Weights of a small encoder-decoder audio transcriber: decoder activation gelu.
Rows from block 6 of the audio encoder, named by matrix and row number. Each number is 500 + 50 x the weight over the matrix's rms, rounded and kept within 0 to 999. All counts start at 0. Numbers have three digits each.
# conv: width-5 conv (encoder.blocks.6.conv.weight, 128x128x5), inputs 114-127, a 5 kernel for each
conv.7:575557560455441498522411465559473440455453517566483494521490507509476514489533436374540572518515479493542584412393477550462451610504394515483529553591561413470631452548415354426463537439503496501506546580535465
conv.8:524560501474565499481480470466490467548536507503510310542577483492559502440513485446336551520518516515460545625460305453505540552592411563544514453455466467495560533477496455435565451427576577424554529483538541
conv.9:537444448453466575512458579624496530619711603464482462443510481463584533567470500451439474416470593489509479438420514510517494390484501432541578634508506401546472440462423564595541411484502561524516548432472457
conv.10:404480465442516549528521412505518461497517566546524559611457479552524511454457509443482459467578470435527524532544530564575505494492514519491562582500476561556532481444453570559420555468503509528604475412478563
conv.11:494659505430437425533488531519520497456283496552531541478496441407551513478559517460478514483455550505501487413420488484510424453456502466507460507483522561520449524500511413446505510492572491505420529556558549
conv.12:473529556551557517466468624506510558515576525421462531533585598502420502591436482526481461380525464468498506481572512490526568513471558568536491505454535529576447468453481620488525475598465425438521411473493493
conv.13:508459469530496522495488433391518487501490543468440546453550523454508521569501541424523490455480520590449376481425356513534420405462580524502454519572500414471612482482478431481516535414400554465476476538498478
conv.14:506548540578586479564519459519535466493544589518621514533482506472415457473543524561507450448471514516515455459586567532532500492499512548436474581614401476514547412409486519465478551528540467456557474512484451
conv.15:590494467483568456525415460531465456472477514545432539581482549450461464469510404414431556558533458434505492455488453510499559590470555469503482474516440498551470418536537408585480424591471515490555447451479525
conv.16:500424484528513515405476609502460440500430379433613547423510527507541454490471447427546418532458496538559378489525462548472466525566413476507601524528500482507545466546490545474441540445463571471417479545455529
conv.17:489455416478437466509593491494481474447443496470457482564506444363476500554522523613481485474598538488484481486513524580433566508519434556456473571462542446565477481497521440518442592608456473538546538538452508
conv.18:446398487562505543448333509543484562535485353504482533467487535505551421521434493343486509545651568519531580372436542576517503541418508514511500517440480482463498504490405513603471422494590512448488417525470491
conv.19:542527493457557446442371533478579478476461464500498525508556450544402543431464466485444505452546502526524445514334514558514483552465463542481506454429548578444476483450482542476514544507501389487539506588595447
conv.20:468499569518503552470560515441578583509470519491510475542493511561472464544473552477528426539388430544508565589519550456453510499485537528506454448536479483464412528554557509550481517472488573393571505483480455
conv.21:621475485471484561434409512426528435524537459461443583549534440511468453440472541524431500458545526498407505467546479512497531524467484557514427485513517453434456460449457559529551547568453474582504499525500462
conv.22:530510535583473494520530437377507465524448462562516440364469495443579532486566496390431475487542668510447501557454529419587556517517418508544503393442420492542501458549477546499570506565486553453524368401453479
conv.23:572478484537492425494563535488453582549540498497481524503489413426521519618466509536491586442646505637571581397479511460448540607460473484418432488520449503437429517481497565509411508462423583606419466509583529
conv.24:555522526585566491542457519441502572529510404554603596429434501553512500527476520551594510463577452511450502520568468546507499598648626515481482449463570470512533490529466470492538489411535487557543501600546515
conv.25:461408555515528499461515634465492452532540534455504520530558491451493550533551471534576463426429458507527548471438478582509457486492519518512490458511506538405530390502461471521521488510525373469478541492444486
conv.26:495479428452496489513536469508495477513487433497454578562455492453372417515517453420483577503512512503511556610533508523550589498450447492502489485594568513478492477506481413533494530539566465431583534532523539
conv.27:476497493554487514512586422536510465498523488480546470498502506517492475545510545401386493532518565517529508504511525570447500538527519486559532494503555460475483491521528495519521501456556496509520581568457467
conv.28:505475524385466527489516618579543461460515546531416477431520572566549505447574479526486440497488509538532455533490478489519467523595528479409479451393491520504474556507400469543479544486434499521499492460529513
conv.29:509461508533570471552532477338490515389501480526521467550554495519491469538524499477476607428506529509479475503538490489494417557564468516486520679540419572465569536425486551513485443426454540492571481509569474
conv.30:479487560562560540458380429486521527607449494507472456587531514538487482609492493518630476494513459553483521455422519512503528483480456512488538502415539466508529538499505433476579449498469433448475528533486479
conv.31:512430447590532464541535557527470457474430560468506550538436516427417517483623504425515504480538527435489437488476607466528552401511527541494477517443572564562550531423527508460504580431360510441508565423442499
conv.32:439480562535479522524575503533506535578488487577532576450491542529541518535448443470499461531506613629482495401452537524492540502514446550537544506508539506565477444515470552498497523518525535522452401526637577
conv.33:525569488490542406459492533416471489539458511500443359476468527440454499512522605499524554479475458521532512484436549511473534535514480570475479561577467516510532559452578472452514490449452447402499416477536486
conv.34:417459544481403480488423502549511499615488452483399478528557509526561620492531520535531486439488510488487448426491520441581539454523523518522428438456446468540349397491522442469513491419463500555466498491480497
conv.35:471561494427504471488522508552475445467543528489479460465542527528492423501547557505499566501491516522577455567475465414493486459536542448480518517484451452536539489561578527606507535489513477565474532559400476
conv.36:462627559413441546528459405539514542520439444465408536560510452517452446459487449467670435531507416524527515541524390499474540437536551525501501474457493460525496488566446555546453507498479650444467494522594431
conv.37:552494450586487482471457498459556451457554486526548526475494379471533471542491564484385520471461478480440475468611585441519516464561482502561521460458438455495504517565570482567521466596461513510559498515502476
conv.38:458521473539506632477395558598536523421499552439527472488560563534422421529433496553479457499424516488516485476485509576474436463573506512544472420525459448590507463496468534499485484542552409451488514468485488
conv.39:528612550559517548557548464517450502467494585478507560536602526436428449524504455431437505510469536554502635695544499567535525567621573422533598511469490544420457506466549472477460495537560469461487437419468583
conv.40:580494508511463479400444459530480501446514483494542618494468501439447460569435442432505478482500515519513591500469466424409554505433397498511465374438478476494477529536505480459515569496473495445452404477527535
conv.41:433527449460483497572606553503492465487499444535385501453473543527482484472503537522476580535522502548508483489435511465520524575434499503478572552527520515573492495660592533460500466439564433486543571553457450
conv.42:479567463556574451484458528498511543580532502463470508505469545493452496430543558496475503555525467487534517476403494483533549547500492494474460513499542520508514451566455486515527529550557501565475501429436508
conv.43:503548469532490548529569511486527456450503503578479521553525545512490510605485471464564562558472455494540517457492589482468513474419491494500513476512451537553446459479498352480466433517533449477499525466446506
conv.44:498480453491501488479366447508532501459362490543483497518411496528458386560568560404450537412456609485532430518535482539586401566640432510491604471536503475468540493511497337529561558520498425594426532450417489
conv.45:527446461484524426546578472427598490542541526451414476513543485521506508494539499460567566495468429470486468498535558540448492449491526516471457455412542440460488527461463453543534481487445491552535512595559516
conv.46:464458340394379452503521512473464500419449496521619554505494454398460433509486485457455532457449435457420525449495567540451493447479506485543601577554547528477490515517486468476529452492425471529540580507563464