A small encoder-decoder audio transcriber, trained from scratch.
Model: 1.9M parameters, log mel input, encoder arch tdnn, encoder norm batchnorm, encoder activation relu, encoder widths [128], decoder layers 8, decoder norm layernorm, decoder activation gelu.
Training: soap at rate 0.0029, 6600 steps.
Data: trained on read English sentences (LibriTTS-R), 15625 training examples, 54.1 epochs.
Rows from block 6 of the audio encoder of a small encoder-decoder audio transcriber, named by matrix and row number. Each number is 500 + 50 x the weight over its row's rms, rounded and kept within 0 to 999. All counts start at 0. Numbers have three digits each. After the name is the row's rms in percent of the matrix's.
After each channel's rows are labels from the 100 clips, of 14976, where the channel reaches its highest value: "responds to" is what is common among them. Only what is clearly more common there than usual is listed. The data: read English sentences (LibriTTS-R). In brackets: how many of the 100, against the usual share in percent.
# conv: width-5 conv (encoder.blocks.6.conv.weight, 128x128x5, each kernel summed), inputs 0-127

conv.125 103:422482526466377511457502505462507488414529456574483435458559507524519560516492481422480533432476507514489511462485560413435465431433468527474568471522509459585447513596537499487490528565483505565443500542526413486553463498436459498547493470474479420416529521393611552519555371581576510566476503504486424529435463441501527528473541502465438475454486429522485558527425555496567439641514
responds to: the word "time" (25 vs 2.3)

conv.92 105:367515569440505459526481459537537526517450445555464563426530464546453518541467595492560550465500472511418471518496479520547464387557459554498463530504578450484469557493590538498573534538567579483437461497631385585492501519417509468474500439501528487521525513426452554410479454554451506494475498542576534499496457523489429608544462467511446528497517491482512571476556587443389462485420
responds to: the word "about" (25 vs 2.5)

conv.104 092:457468475390438492542472536504509472494540557491491519514395451523548506552548520434526418468529606438532506447442426484512507595551515518495497478499486491441349489473501515511609503430512461485526518406440517545586471458561386395597507541511420479454476449486488481448502563534447510508542541514474425511492438518581553422553540467533519510464481535546486424513481559362525440543456
responds to: the word "was" (92 vs 15.7)

conv.60 096:603492469445529456502449467407563514461532473544488530462482597465452467520461466505525506462527570494519418551465511421536499471552524502453479594514499650466474507529393495519481532486487468579543527466512541532538494558533442527459529594471490558430483470520468540453489507484473447547570619446544550635513509530612584515481528510423525491558520426612453525403535477411528565467490
responds to: the word "i" (43 vs 20.4)

conv.21 100:465450481453489500462671342392481539486493630546475556472466572552516486551476550446415565553398530517528447436436464460504509489566439512433560412510434514499517496458548526412526551539507595522474452459515458477530586475467452540545500471513478577553437497538487453487557484426414499479454566487540465516497481470580467476499537499541445548515436493528423487473503501499427518551496
responds to: the word "she" (54 vs 8.5); the word "was" (49 vs 15.7)

conv.65 107:564467454530515549510382410582505520468460386426523576445510535510490448469477477432553458524530386511540573473432583545513505517384529374544432479428512588516502419413526567437543461530481528509447490465506469488560370517496504463541558538496544451476475509556484512402538466481463517477492497497485575487553431494506526408531476532524444485460448465579567513440522477521543540483579
responds to: the word "of" (60 vs 25.1)

conv.91 108:514510400466541526506391461447488441454447550501463543460508443516511406555420493521532468436500546499468544481555474540510539482493484460505468496506418531631548496468519445500480636510536530402539464483459484433508510476500426477470492486601523517462448518479412564415461562435428536547493539578486615472526531571472370551527458549466420497476575447456501495452506475462571493534617
responds to: the word "but" (29 vs 9.1)

conv.118 107:496473392526553476502520469479473598545462407585507510491541529484455601460544463413509556472488489491361529522502504504479461500547501533506597602518486473532476499476566519442496489596447551425487479590392490526525485501559498468535436477485517479494565439512458584530422487480546384516446507472448492335484521386534494533522464587470498499457559627493539497505511531464531520535479
responds to: the word "the" (76 vs 49.2)

conv.80 087:449482459561508489509407478506545456548538477483630443425483503500476414545416454556464558413549518534473483546422516572596453516465494567458556458454500475506523465468596486500494665477462556450431541521456398526516376507453576544454489513433497551461524539539534526462533522453469493479565488492461512585538590561524524512498498488528502446501426551461454546459425412576539483443482
responds to: the word "of" (51 vs 25.1)

conv.71 102:440502474444454611558488454500545459512501470460528434448456623518415397550497505425451568482441440463490462545543481464438515536445451498399577527564520496508506570451487516591560596477563529435506450520568482435454484474517554473468528501463432479443414537558440504513533412550469449468497501552463491500458461470573601446451526506547487492493518652416515534495473487428506542506419
responds to: the word "and" (60 vs 31.4)

conv.70 114:496462474481507535509595494493509498482389454491524535519478479491422523563528478559455533540563487581495486576500450572523466469582411521514494533462528583546467553474459495520507529436501444413510565615547478573494469487477574485490438612485443493432532451532493577520507505521400446609464532449455432499609391473558539457513415450462448416454489496461545446476564550386566492482482
responds to: the word "then" (36 vs 3.5)

conv.112 095:514520410483504477467464527556477430535546562570490505444574523444480558476485466493533548549408582468573573529408503456511439540408495443536413507558512475564462464578512530422521370486485471480581520492542523443556432599512439391582482478538533597499492519539598493497549502469558430414424553512439499497522483498476516460459484555509536441431529456477473476596492465480527577528419
responds to: the word "he" (39 vs 17.3); the word "you" (37 vs 14.5)

conv.32 109:466475492525528530419490474554474568464519580376481452507438486483455461488463499538483337521529490476479483580525478487586461478549482445395466496461503531521542563564459489487451406514503575500523510479491525485466446395530479562423365505451501462515420513528519550537517387488552529499459481586483453468494585514499480447403531595547540595498558535547562433598466498554512512546535
responds to: the word "not" (51 vs 8.9)

conv.62 096:545493458583483441407384499485550500539480511538562539546610493451498411543464521462447527473502473584545515502461464520561477620541455567504497599596407443534470479491503500428539415564484409480548477478497532514517405655512521490494431378517444528450438477436537492483481439551477441446457465484504449476475533524465491482418526500430567583501550468512523522467504463495479471428516
responds to: the word "her" (42 vs 7.9)

conv.119 105:458465510529523491486511520497581455418529518507460478544486449508617431505542443527378561476495536547537490422451470431555388470360508513543505493553436565466561537454572563500487524465574485476510458475469553476386506475434466575533533449526478437544402532451571478435523442502467492477512570498448533436501475534562494493454504481462590514513564479555485408519583483465466646508556
responds to: the word "be" (33 vs 8)

conv.84 102:447486568498467615468477471525439519468450483502433504498511508545443498489396509470538537495558432511474534503454536581483597473485428605480505541528505420461485506422529548555542498523511418495517529450495361593480453405510608565516422576517474391495513483397536498373515483499417522467482483466541502506490543506501499526451484437536328428502494471522521497534518550509517538431497
responds to: the word "was" (43 vs 15.7)

conv.53 110:505389522464527496485515522500566492591452439507474471528529493516478446444517539483477432543570522471487492512593561390509499545468529545594579566497531489516431584446524505517545496434474475491460483567547519484539434581556533503517588464476526495585469529541485533484427509491488530569305451442406401472501436497468460467504458530337493492488510579540512518458520421447451539498536
responds to: the word "with" (37 vs 9.1)

conv.102 106:521578580500443526546474505594468483483533532416499427572433402483404506459418460521393580453497475454470431515413497529487473507479537454443581524585552603529603539417501510566504484412495594474550369575501486475427556523517525502506483525493467477509522469482438511593444568477539427606493450424503470526458558543516551460490530516499480527515447486493525495560496525407517504475469
responds to: the word "mr" (28 vs 2)

conv.109 101:466416475412535557445542542544471510540539525485408522441488556462456585507581415562478638392559484499560479537473526525569562522485425555446425541460524438523481501397524382498514448447532553517552536506416514438545463528467457582531492505509515487435539572495544482523510516443501402561479524475422527585530564424553478542432519484516511498463430505482469428471479435437576481504552
responds to: the word "the" (90 vs 49.2)

conv.78 104:544468460528467380499491450490488478486510493503484450498495600458495438559543562586464474519487434438565492599479470532537525479500485473513509498549507491467510571489566545470480503489441378464600555400460506505506478446525406523506396580449495472549440502497491473583539496481590505476467491545586519546506475524409567467454437612428550514501373536551484543448517474392625532533468
responds to: the word "was" (38 vs 15.7)

conv.86 089:481477490498484505573520558437510490459487541422396535533496391504374527607540513443550551496503462566530513441455507419600442476494525545496447532455538426526420491475603563442538541431532512524561478496556451507530534494570443516444497507523448463426549446498501516620473416531422536447431473474473464562542545468463499562475414500439488528499460525516478489482590575579413509512601
responds to: the word "the" (90 vs 49.2)

conv.15 095:495540490471492542425493498508491426468554527500430464488492373444547537580454560468519492411545528442543500512534541413552508412478418528593443508523462464522395503402474543482434456552484512512489597502575555460568538530466501428524441575470515491377459504575438488509515513510480516514537544459476364449539446500402514446410543480496415549543452450534454421495457574477448520496482
responds to: the word "was" (34 vs 15.7); the word "his" (29 vs 10)

conv.68 105:534497537398442517463448417410510510493460468480509337468493551510473495512451506413472504425455516502588495489484544568464497493483486507474333518565456528497434551526519445483389529533436526337451465509453439482476490463535586473492444457528453467472558510474402556508521498515483444496562473546471601478492541465584528559442450564498445566439532554444553479443519488475475516522499
responds to: the word "and" (66 vs 31.4)

conv.117 097:537451509542483491506515452451482442463519584456541506618447527446514397492452521524615554486460517472431482472483510465455496507538533394474528545558514544483488440380526486517634563497531404515543509468470511443514424418448549509375460523482349508487403490402551524559517496545504424527521531470494558467478536512530455526520497434469535544517465532564468479618463465457484422517517
responds to: the word "not" (50 vs 8.9); the word "but" (25 vs 9.1)

conv.58 102:507446493519433466547412468474484463476492538512481468558516510590521524570518438502519499432565425489555562452460537492475435412456554453512446527416578532503538540554535341555513413474490494435540623511453531501549512579510578429542477500476477428502549498473521531520518478532499503569418536481428535421489563421447474542473462523551548548515576504497542490443506508486559635629549
responds to: the word "he" (45 vs 17.3); the word "you" (34 vs 14.5)

conv.69 095:477433418531533490444501518576478566514343362523458452472557576559447420479465455470480472504493509465518542449511492500459529450388470415433506498404485448485589458487436512569527461460530387484478632473521459452530485502517568471501458504527569443506485508545460474442525546561454489425529514497461553493497573570560485544476415463546517524548455545505493617465426493444475525486548
responds to: the word "i" (58 vs 20.4)

conv.42 089:521506518540475538478539498530522479508500513514552565456495400573402505519500528600441506590538521564399481617480550525415463484410580440442416491446461528494550484497479470568579512578460537481480470468499544499614495439542485466524419458479496440460538390551494496608595476517512507518460515499449575452488487580528542522477495511393459560564463577462462534531442555473516523592430
responds to: the word "you" (38 vs 14.5)

conv.123 097:398546462537559443500484508491482570481437561560484485511465429538483479509458432538454451521459553507463454448501457460531423461451463441594475514472658487470504592561518507543550495426552463489495566549460462521419506467299411508528502430601528550557452510558552492532567499558486470558523504477408551429521520525526486518507474509499562438459531533477506546426500489536436528427443
responds to: the word "be" (42 vs 8)

conv.83 103:457439556451417485516402551505528459603457590471591471453508572530482435486600479540479635510469482494444504508478555506530475488439555481494517522477513409425433471622451377473511486519527495536622423591455573555522493537441576510513501449497469490454527494426524519441530485545492486560461550424514544516569549499460454472573496471451456535504554420560434511456482555485508432495463
responds to: the word "the" (85 vs 49.2)

conv.52 108:426493346430434563583542493441497481456424442532521475469552581499522456499581559500477540412518507507403572550438517450551504522527444545486483413493441486480456525563475480440534457505451528485524571461436538414511472423474553470463406452444552470387542489472529580527552512514519491502496414408445486445449564462609586523451543519517517477473519476610518505474467461469513536555482
responds to: the word "and" (72 vs 31.4)

conv.8 081:458540428467438538417371495533430509464562467441492559504522478452472557550516482502504551478477475493465482503519487497516523468455447482416475463492458437467579524483440497430546558572483430494442509529504444446590456570504493559417498511448523544427401524514490498445590584540532593457485591550444537442537517484602574406500598420412512434563448524471488415514444551514511464477572
responds to: the word "said" (31 vs 9.5)

conv.7 109:475501462521483543521516514543455600453355494662446457492518531514439468501572497549522525493435503572490428478565406485428570436612470538428485539468455563494501480551386499557554483457534467568535433475452508435520430486474508525491432496521485410489530416514422514511501476443522530561460492448529587505556549483479441584606489473459459511533484439521498483518468471564511390491550
responds to: the word "the" (87 vs 49.2)

conv.17 096:488546568460481424435488506501431463511473565518513516437554512486512493461626572513448527441525526511510579596495423504459474473500520515445501506473446473497459598485435477572391449488445421437570538473370556518405470437455508430533443452476556456505476481568335523507492410485456531460433500452485570512492555573509495510476423470524472482405522432491431553535536483508504465571535
responds to: the word "which" (38 vs 2.4)

conv.23 102:460490396529407532494571483502513497405495501488488405470466500512519554529469446463580550568520407568495467445528509384474476549422477471486439595524466590580519580461543419485532479567537526501460451473554536502515506451437536508483506591597584486541507558426555563461556490633555478479501446462490493467540407467416541449464563494459508507525502548498499535620471512437434485533503
responds to: the word "his" (28 vs 10)