Weights of a small encoder-decoder audio transcriber.
Training: soap at rate 0.0029, 6600 steps, batches of 128.
Rows from block 4 of the text decoder of a small encoder-decoder audio transcriber, named by matrix and row number. Rows with one number belong to one neuron. Each number is 128 + 24 x the weight over its row's rms, rounded and kept within 0 to 255. All counts start at 0. Numbers have three digits each. After the name is the row's rms in percent of the matrix's.
After each neuron's rows are labels from the 100 texts, of 14976, where the neuron reaches its highest value: "tokens" is the input token at the peak. Only what is clearly more common there than usual is listed. The data: read English sentences (LibriTTS-R).
# fc1: MLP up (decoder.blocks.4.mlp.fc1.weight, 384x128), inputs 64-127
# fc2: MLP down (decoder.blocks.4.mlp.fc2.weight, 128x384, transposed), outputs 64-127

fc1.160 107:104117154086155106164112107127098136145139064142121135116120140106084144144108147164141112093138122105150103160107123087173096107122131113137118121134137088085139075063134152113139100144125116
fc2.160 102:084106136101132107124126165105131131160143132096145106111152127180140122141117147159137131103126159156087130105145123178113093100116079142113100145146107147181149136153127105162151145134150146
tokens: "y"; "r"

fc1.182 100:134133103173123180106108130107114142116119106117111108140106148133139110168155126129113113133104116123167146088116123121103087131156080159150176137130137123124117150111146126143123099130104084
fc2.182 095:097105186114117165122137148117101150123152109111115124117113059136145121128142105129121115080109108105143099170146140115162186148131140097120152151134134160117114121142119175094123137161168105
tokens: "m"; "p"; "e"

fc1.202 097:079103098154135143108111152100134125109161096138103077110095125176110158150137111144082128121136150096080117104124120171140163138119136124162145168123149153127140102105086135124130144169114111
fc2.202 099:122138146114104124154131134145148130156113135109121150131116155078096116155165150142136121114155136163175151142092132136116119096103112184153117139183111110163087154141180114111126116084103117
tokens: "m"; "t"; "s"

fc1.310 101:118179130115095119139151134142153144131159107128135104127126127079172140144133109115067124139123115148123101130205131157099099106115128146160135120103148142114104144121168127141133122118125072
fc2.310 094:108144127099150112115147133131081109135122146113094085114122154172117157131104166131159154125097124115188124094104162132110133108118117127151124090114147159143162126171138115086122132132149187
tokens: "g"; "b"; "j"; "d"

fc1.279 097:106143105088114157144160129163126196105115117104128093114128109160151103151112132116109116145118116151109128140131128136133162191114086145115109158137127148128116136135117157115146122146152110
fc2.279 096:116077106156177102155130116145098139079109111147117141111112132114160134161100138118131108147135150116098132095097139114084132148142165158134143112147152137113122126110127142162112151108115117
tokens: "g"; "m"

fc1.47 100:068115101132143111139114121090123180124125114153134107141150119080100140122132107119134132136134105104141154124129084180137146154152156104115146116158189135131131138156115123120154143184110086
fc2.47 106:135116154121083105160119125117135152159148172111131126127107183158137124103107149126141096104119177145148141112089177126131124122096149203144117116105111122100143106078128150133093121113136117
tokens: "y"; "t"; "o"

fc1.74 104:150114125108127088121124120143148089109122113117091155132119105114122117146114087146121142145114107094091104125084143117117132089084128155136136090163151132139088093117117122092155121149110118
fc2.74 099:136133113119131109118109148126109135125125146104098107141126118149162116135119167134109124115131143138149111120140114138147091166163138125101104165070098082090119104145095142132140140148148120
tokens: "f"; "a"; "y"; "d"

fc1.195 098:096128095127135130135131108128085090127136142122105148115143143146136125137139138120128082099127155077104149096119124183139158136112066135138102162163106106056150149149126115134166150153113115
fc2.195 105:125123138111124086171120154113086157121136126115177121099098158121077121136124125157144134146119157138118152138085114089119113130152173162137129152136111144127116101129140182072096121111102142
tokens: "m"

fc1.176 103:138131113089109126122136120119132147098119147106133120158133111167123135101139112133173166145128166096147099147116111138129129116148110121112143091086079121109131107179143152155095120130122151
fc2.176 109:083151122130109130145166141128129127137140137148105089120118118132158148106105145099070077105124122108127106136097141155108107110144144156072145151112131104128077080098115121091134128120143086
tokens: "'"; "y"

fc1.79 112:112099151123086135112101152140130119130133091122108105135166135154118116107139116142096141144133117111110096119128154142129076117150125163076138109140090132113126109160091117124109141137071155
fc2.79 109:141118147135124115091095099140141138123087114133137140123112141129111136159155105117129139118089130109127118118168092122155087132160135122151104116140128142102091124110124127132096132160180118
tokens: "e"

fc1.118 097:136152136141140102140094155143128132148129131160157120141075142142071078144122106155103131114111177112121127153102124104090159156143104114127094109142088147132147097114097086168086122122145102
fc2.118 089:131150096123145134099130125097103122168144127111087147094125130125173171123118174135129118109161154115104094103090104125137079137118136101162142135171148110129147154122170113127138131130121143
tokens: " "; "m"

fc1.352 105:107142093096119085112132128099136129093147132101105095107143103112132128123157152123146066133151131113134110136112115157100096138135088156117119102158150083083138065164144124141097121112119118
fc2.352 101:112127121071150136112105095098143143128082153140112126126103156113148112129104117146117132153104118123109126123154117114120106147183107111122109113114111133119096162094092106117165114158131132
tokens: "i"; "h"; "b"

fc1.330 103:106146153115115075147118156149110152147099089094113124160125110133144174094109104145113142108123134086133126162131140123174128181137122123122110124113127118141078127145102108103145105138150124
fc2.330 105:149121166131134097121118118104151104130095147158147113140151130134133109135115161164130127120119104168129087107095119121132151132116117090123097127141149107094119070126127089147068160136141135
tokens: "a"

fc1.138 102:110137127155148172115145144139122170108133136136102089124110131136146088135157108150131121119117132087103147142118121130111112117128122090080119119137137140130100137085146132146141171158138105
fc2.138 099:133125125171119146160168114144105113145122111117129172115117127106111131115143112145151127127132105115138067125153144132112147144095139123181088130168142158064139106160140152102118091186118112
tokens: "y"; "i"

fc1.50 089:086133106150097137138169131126130143142093130110142143117139115146123113099166149139131110143104107122138117138117158144079089069109087150128154127131116127166116169092102121168168116131116114
fc2.50 089:072107124140140114114127122186166116126120119118115105114149106152105131161118152078152106131121098150137105097132125130155138155123139124153145161124121128087122105134144192123122136119133114
tokens: "g"

fc1.72 103:141129112130117148136093129114137159147123078150118109140111111167102156124137104144114118151149169075115129126148105127093099079119110082138119105128115124128152138129155116138120088120155138
fc2.72 097:156122141134066143158149142113145077144138124139136184110123108113175100114091151170161148101130076138121149109144138122111080165097143118113070087115114120127120130119112076112163137092113116
tokens: "m"; "r"

fc1.346 096:155119163181145139103093137134171152122112104148120142113186159148093139131154117121115128184143162145141136136125119117094108158126153184133152148075156137139123136146132178100159135149159123
fc2.346 094:150112099087155156107187143117130139110134117140121113089145143100109106168108140169146099094142139050175183145164110097161118091148150114164116095145130095115122120130131138135114146110139112
tokens: " "; "t"; "l"

fc1.234 102:166148124157152155169138102093178112139103129143147094104159107182135174127136097131145160134117153153130139117156119103131145116182150136181112099120127094129126182119134111094134083109169099
fc2.234 101:109133115165115116112096098111147139191126142127129128150132145120168092151096110119099145141157130155112161131124151139119106110125114087127102138147124119096143113175109152157102130066122141
tokens: "g"; "o"; "p"; "m"

fc1.164 100:112135111113131152167103149121139092127091137144122142113126176136112109129131134127109095140126161118135137132118112152086180125135136116178084119163125157150103143102145112110099092124112133
fc2.164 107:125112184111107106125119103132170072110206120137116133126120128114125124128103088156109145156115102111142150147122110140130119126126106137129108125128155145143159089155152114165142126145133142
tokens: "r"; "n"

fc1.326 100:142171125129094164140151104120129063135114091134102134121121126125101127138121155062123110127126122164158115177119149101155150135118155129122136082145142150144088136127165100100108111099135143
fc2.326 100:116157131125158117116148121150085165137174146131131146136092132123140169136185126164122108094119154139143094117140150109112162169123091129149136144156129129133142114100115039144157139133148089
tokens: "f"; "l"; "b"

fc1.289 099:128136094113114127123130144093107112134142131158127076118134126127117149108111130142124095085101119126110126111137091118151118157123110101127145084135134149063139168156120146103137112119170117
fc2.289 101:152059157113147130136127102107104107137105161095172154124108096156110133157138120152135166135135091129152106135125118092079078102109116148118084122097139094173139112140162097108147117132120116
tokens: "m"; "o"; "s"

fc1.206 101:120150102104131104144106143134129150187144114140086098103113112191163159120117133105093094103125083129138090150125119103143128110108138127116141149106175092098157135119140145128131120139135130
fc2.206 096:122091102140143134146097143161079106130120130120190124131118146075103103157121164139165138160123147168087150114151143148173157085159111133141168131125132059120171126135116086113115129145097160
tokens: "y"; "h"

fc1.254 094:091144109091115100099124137097120145117121142131138118111070141105104137125094125114134112130114093097138129106108109115132107127120143135120093122145114143049097183098114091107125173142114148
fc2.254 091:131159126149130164150097176111129093176071126123113092134157158127124133155130104121144171132153115122122079098108096133141134113148128102120133125162161118163112100114121096156135085145111100
tokens: "r"; "w"; "m"

fc1.362 105:104109104137140136119106134147128123164123102162129128137146114128080161129112130136109164125144143109106099097071133160117123130102132181070098117144137135146112124103097141099101101095142104
fc2.362 099:135144145137140125180120138112130188095114158121109110104087128146142123140120124101140125165101126127124143137139103099138171142111134106141139130132116147102143057111108136104145121121062126
tokens: "'"; "m"; "c"; "n"

fc1.136 100:157149117126110050146156125140131130109097133131129122148098125099113139145158103097144128132117106116097114113108115119141138132115120154115167110113133176074114163112114155095111120101115133
fc2.136 102:133138135090100095158142140104150136122159120146116136135144109138164112133122164134098104119212147125116119103140146123082139107123129174159090116127141087169100142089121141111171126138160089
tokens: " "; "e"

fc1.82 095:137171085154127140119131125126144161131141113120077124122140168098131107100181142137137111140124128128140160096109131124156148169119100141166111112157137152082126125140149089112128131170129157
fc2.82 093:106108151128136123149118182118099077149096122126104131173139116139146126138084086134128138133137143104138107140119149141114131116134156135072145093099133139155111150148105150166097128127111179
tokens: "e"; "p"; "o"; "y"

fc1.73 099:111189148111127172133086090127118127156090072118138121139129114127133036121099128149093096155122136152160127140102114128116105102165135134151129137197138105125131154130164138106108126133139129
fc2.73 101:129127115175141088122154104121123121110143141116161141141107093141137162116152118144106076138131122067109112155142124144126108128136113121115134089108149089087077109078157175119164139126131106
tokens: "r"; "n"

fc1.126 105:090147135123102169115155134118114149143121116091095081094129116172129132122131151139149163113137126120150113099170124142096090091099093136129090084118141138126088087094108124139136114135176145
fc2.126 112:159117118116128123144118130092113163106102135126083156147152100122091174115127123140098145128131159114149128102111113119135121160108135082145126096113134153149127118134110108102178138138105100
tokens: "i"

fc1.171 106:117123127147067118163111106106081135133136097170095149128134129109135113108135121100131168165086119111134120135129145128135147084086139121072136119145145106122164089086156134151138148089143131
fc2.171 101:156128140120149129113159104176127127133137163143165106097125130088137161128092104121147109192150119142107129094088118135141126129140092123159140134137133163141106132171158057079146165164142082
tokens: "f"; "t"; "y"

fc1.255 100:156136160142175117170156092101129099147130112121097114153090138121139071145128144110121150161119120164117102161128109142127135139179173135106131141139140156093165129121090092097119136118123116
fc2.255 098:093153117087127163118131101125110116139153140131144169077150125079102124129113084089150099120141136133135151083109137148122145129077131126118146129150160097133155162133150127125101148172132151
tokens: "f"; "l"; "n"; "v"

fc1.117 103:141134104104112104147122160130158133146134117118093124123119121131124114137097115128155131092096132149118095105119170109103115134094104074116156150191153138083124117085090162140119097172093110
fc2.117 102:155153123076122131139117142147109134096101143113147109124108155113150178138092135118133123093147105071139132137125111113147119110121109148097134140072115139170169155104107092161106104114106126
tokens: "y"

fc1.100 096:131130153158128107138102104117134132123076094153142113085141153139105143134130106143178096123111167118143112123155116163104168140150160086134140151094107097134127140113138114135098162148157146
fc2.100 091:117109172153124170121114110138096135138126132139125116157107108111095119122120174154112131116161090147107125143139111152180096165102124090112135162140153115108115133138126116123201092069099130
tokens: "a"

fc1.2 096:158127172107123110123138132171119115128140151132069159114139133142132160119108096127107163142109142114147152107131116109117128150189135130098135155126138153116118117082126116133090123133130163
fc2.2 094:101128091163155166157130144129126135213119098156170088165140130123118124131132109085124070140115112133139161147137109141175107119134106153146157074126141079139106149119169147136110186121125121
tokens: "r"; "o"

fc1.155 097:111128126130058110129170157138163124125119117168118136147073151162099130152162170161107138127128095159090117129121111160133125122147096132142146140143123127093158137151172163124101129189180177
fc2.155 096:149121110145160069102156102109120106138134131166149167123159113132125129141123110082132110128141127109128117097146162168105160107095155100125100144102163122117094114140082095135149151140097113
tokens: " "

fc1.139 103:087096100113107106093139173127088097127095139114144125130172157113121117111108171151152126127136189108128099119135163126128149132131166118179110126126139134114163173128118093137137093142140122
fc2.139 107:113135144146123129127072081087142133160106159160086112123132087109140127138145120165097117093139120145153139107093145113121117127138166129082149175129109132142108116118152098129125154111147106
tokens: "e"; "n"; "a"

fc1.228 101:107157156093120097103108128167108155141123110145111086131086074099108106116114130172128109145123120149119117106106107124177154096125121133113101106155117126143165140146172111175121186124117120
fc2.228 100:174153076100131151137096123162138115130153126108113115081101115138116173159168128141125115102093081156161142125150117121110110132165126122102163161159115098134139114108108117109151133161120152
tokens: "a"; "t"; "h"

fc1.152 099:126109109149110178145149159118120152119115141104105094135113140148091130136164139106044079093125153119104128152120157160102153154112094180102140143137158112082115112111130131116128093081172115
fc2.152 094:115113149074133104168120113125121108130133154154113137120132175114175134151113131130133136126132145130101075106152137112171144096139123124105062119160142162165094115136146087135151148119107154
tokens: "m"; "l"; "w"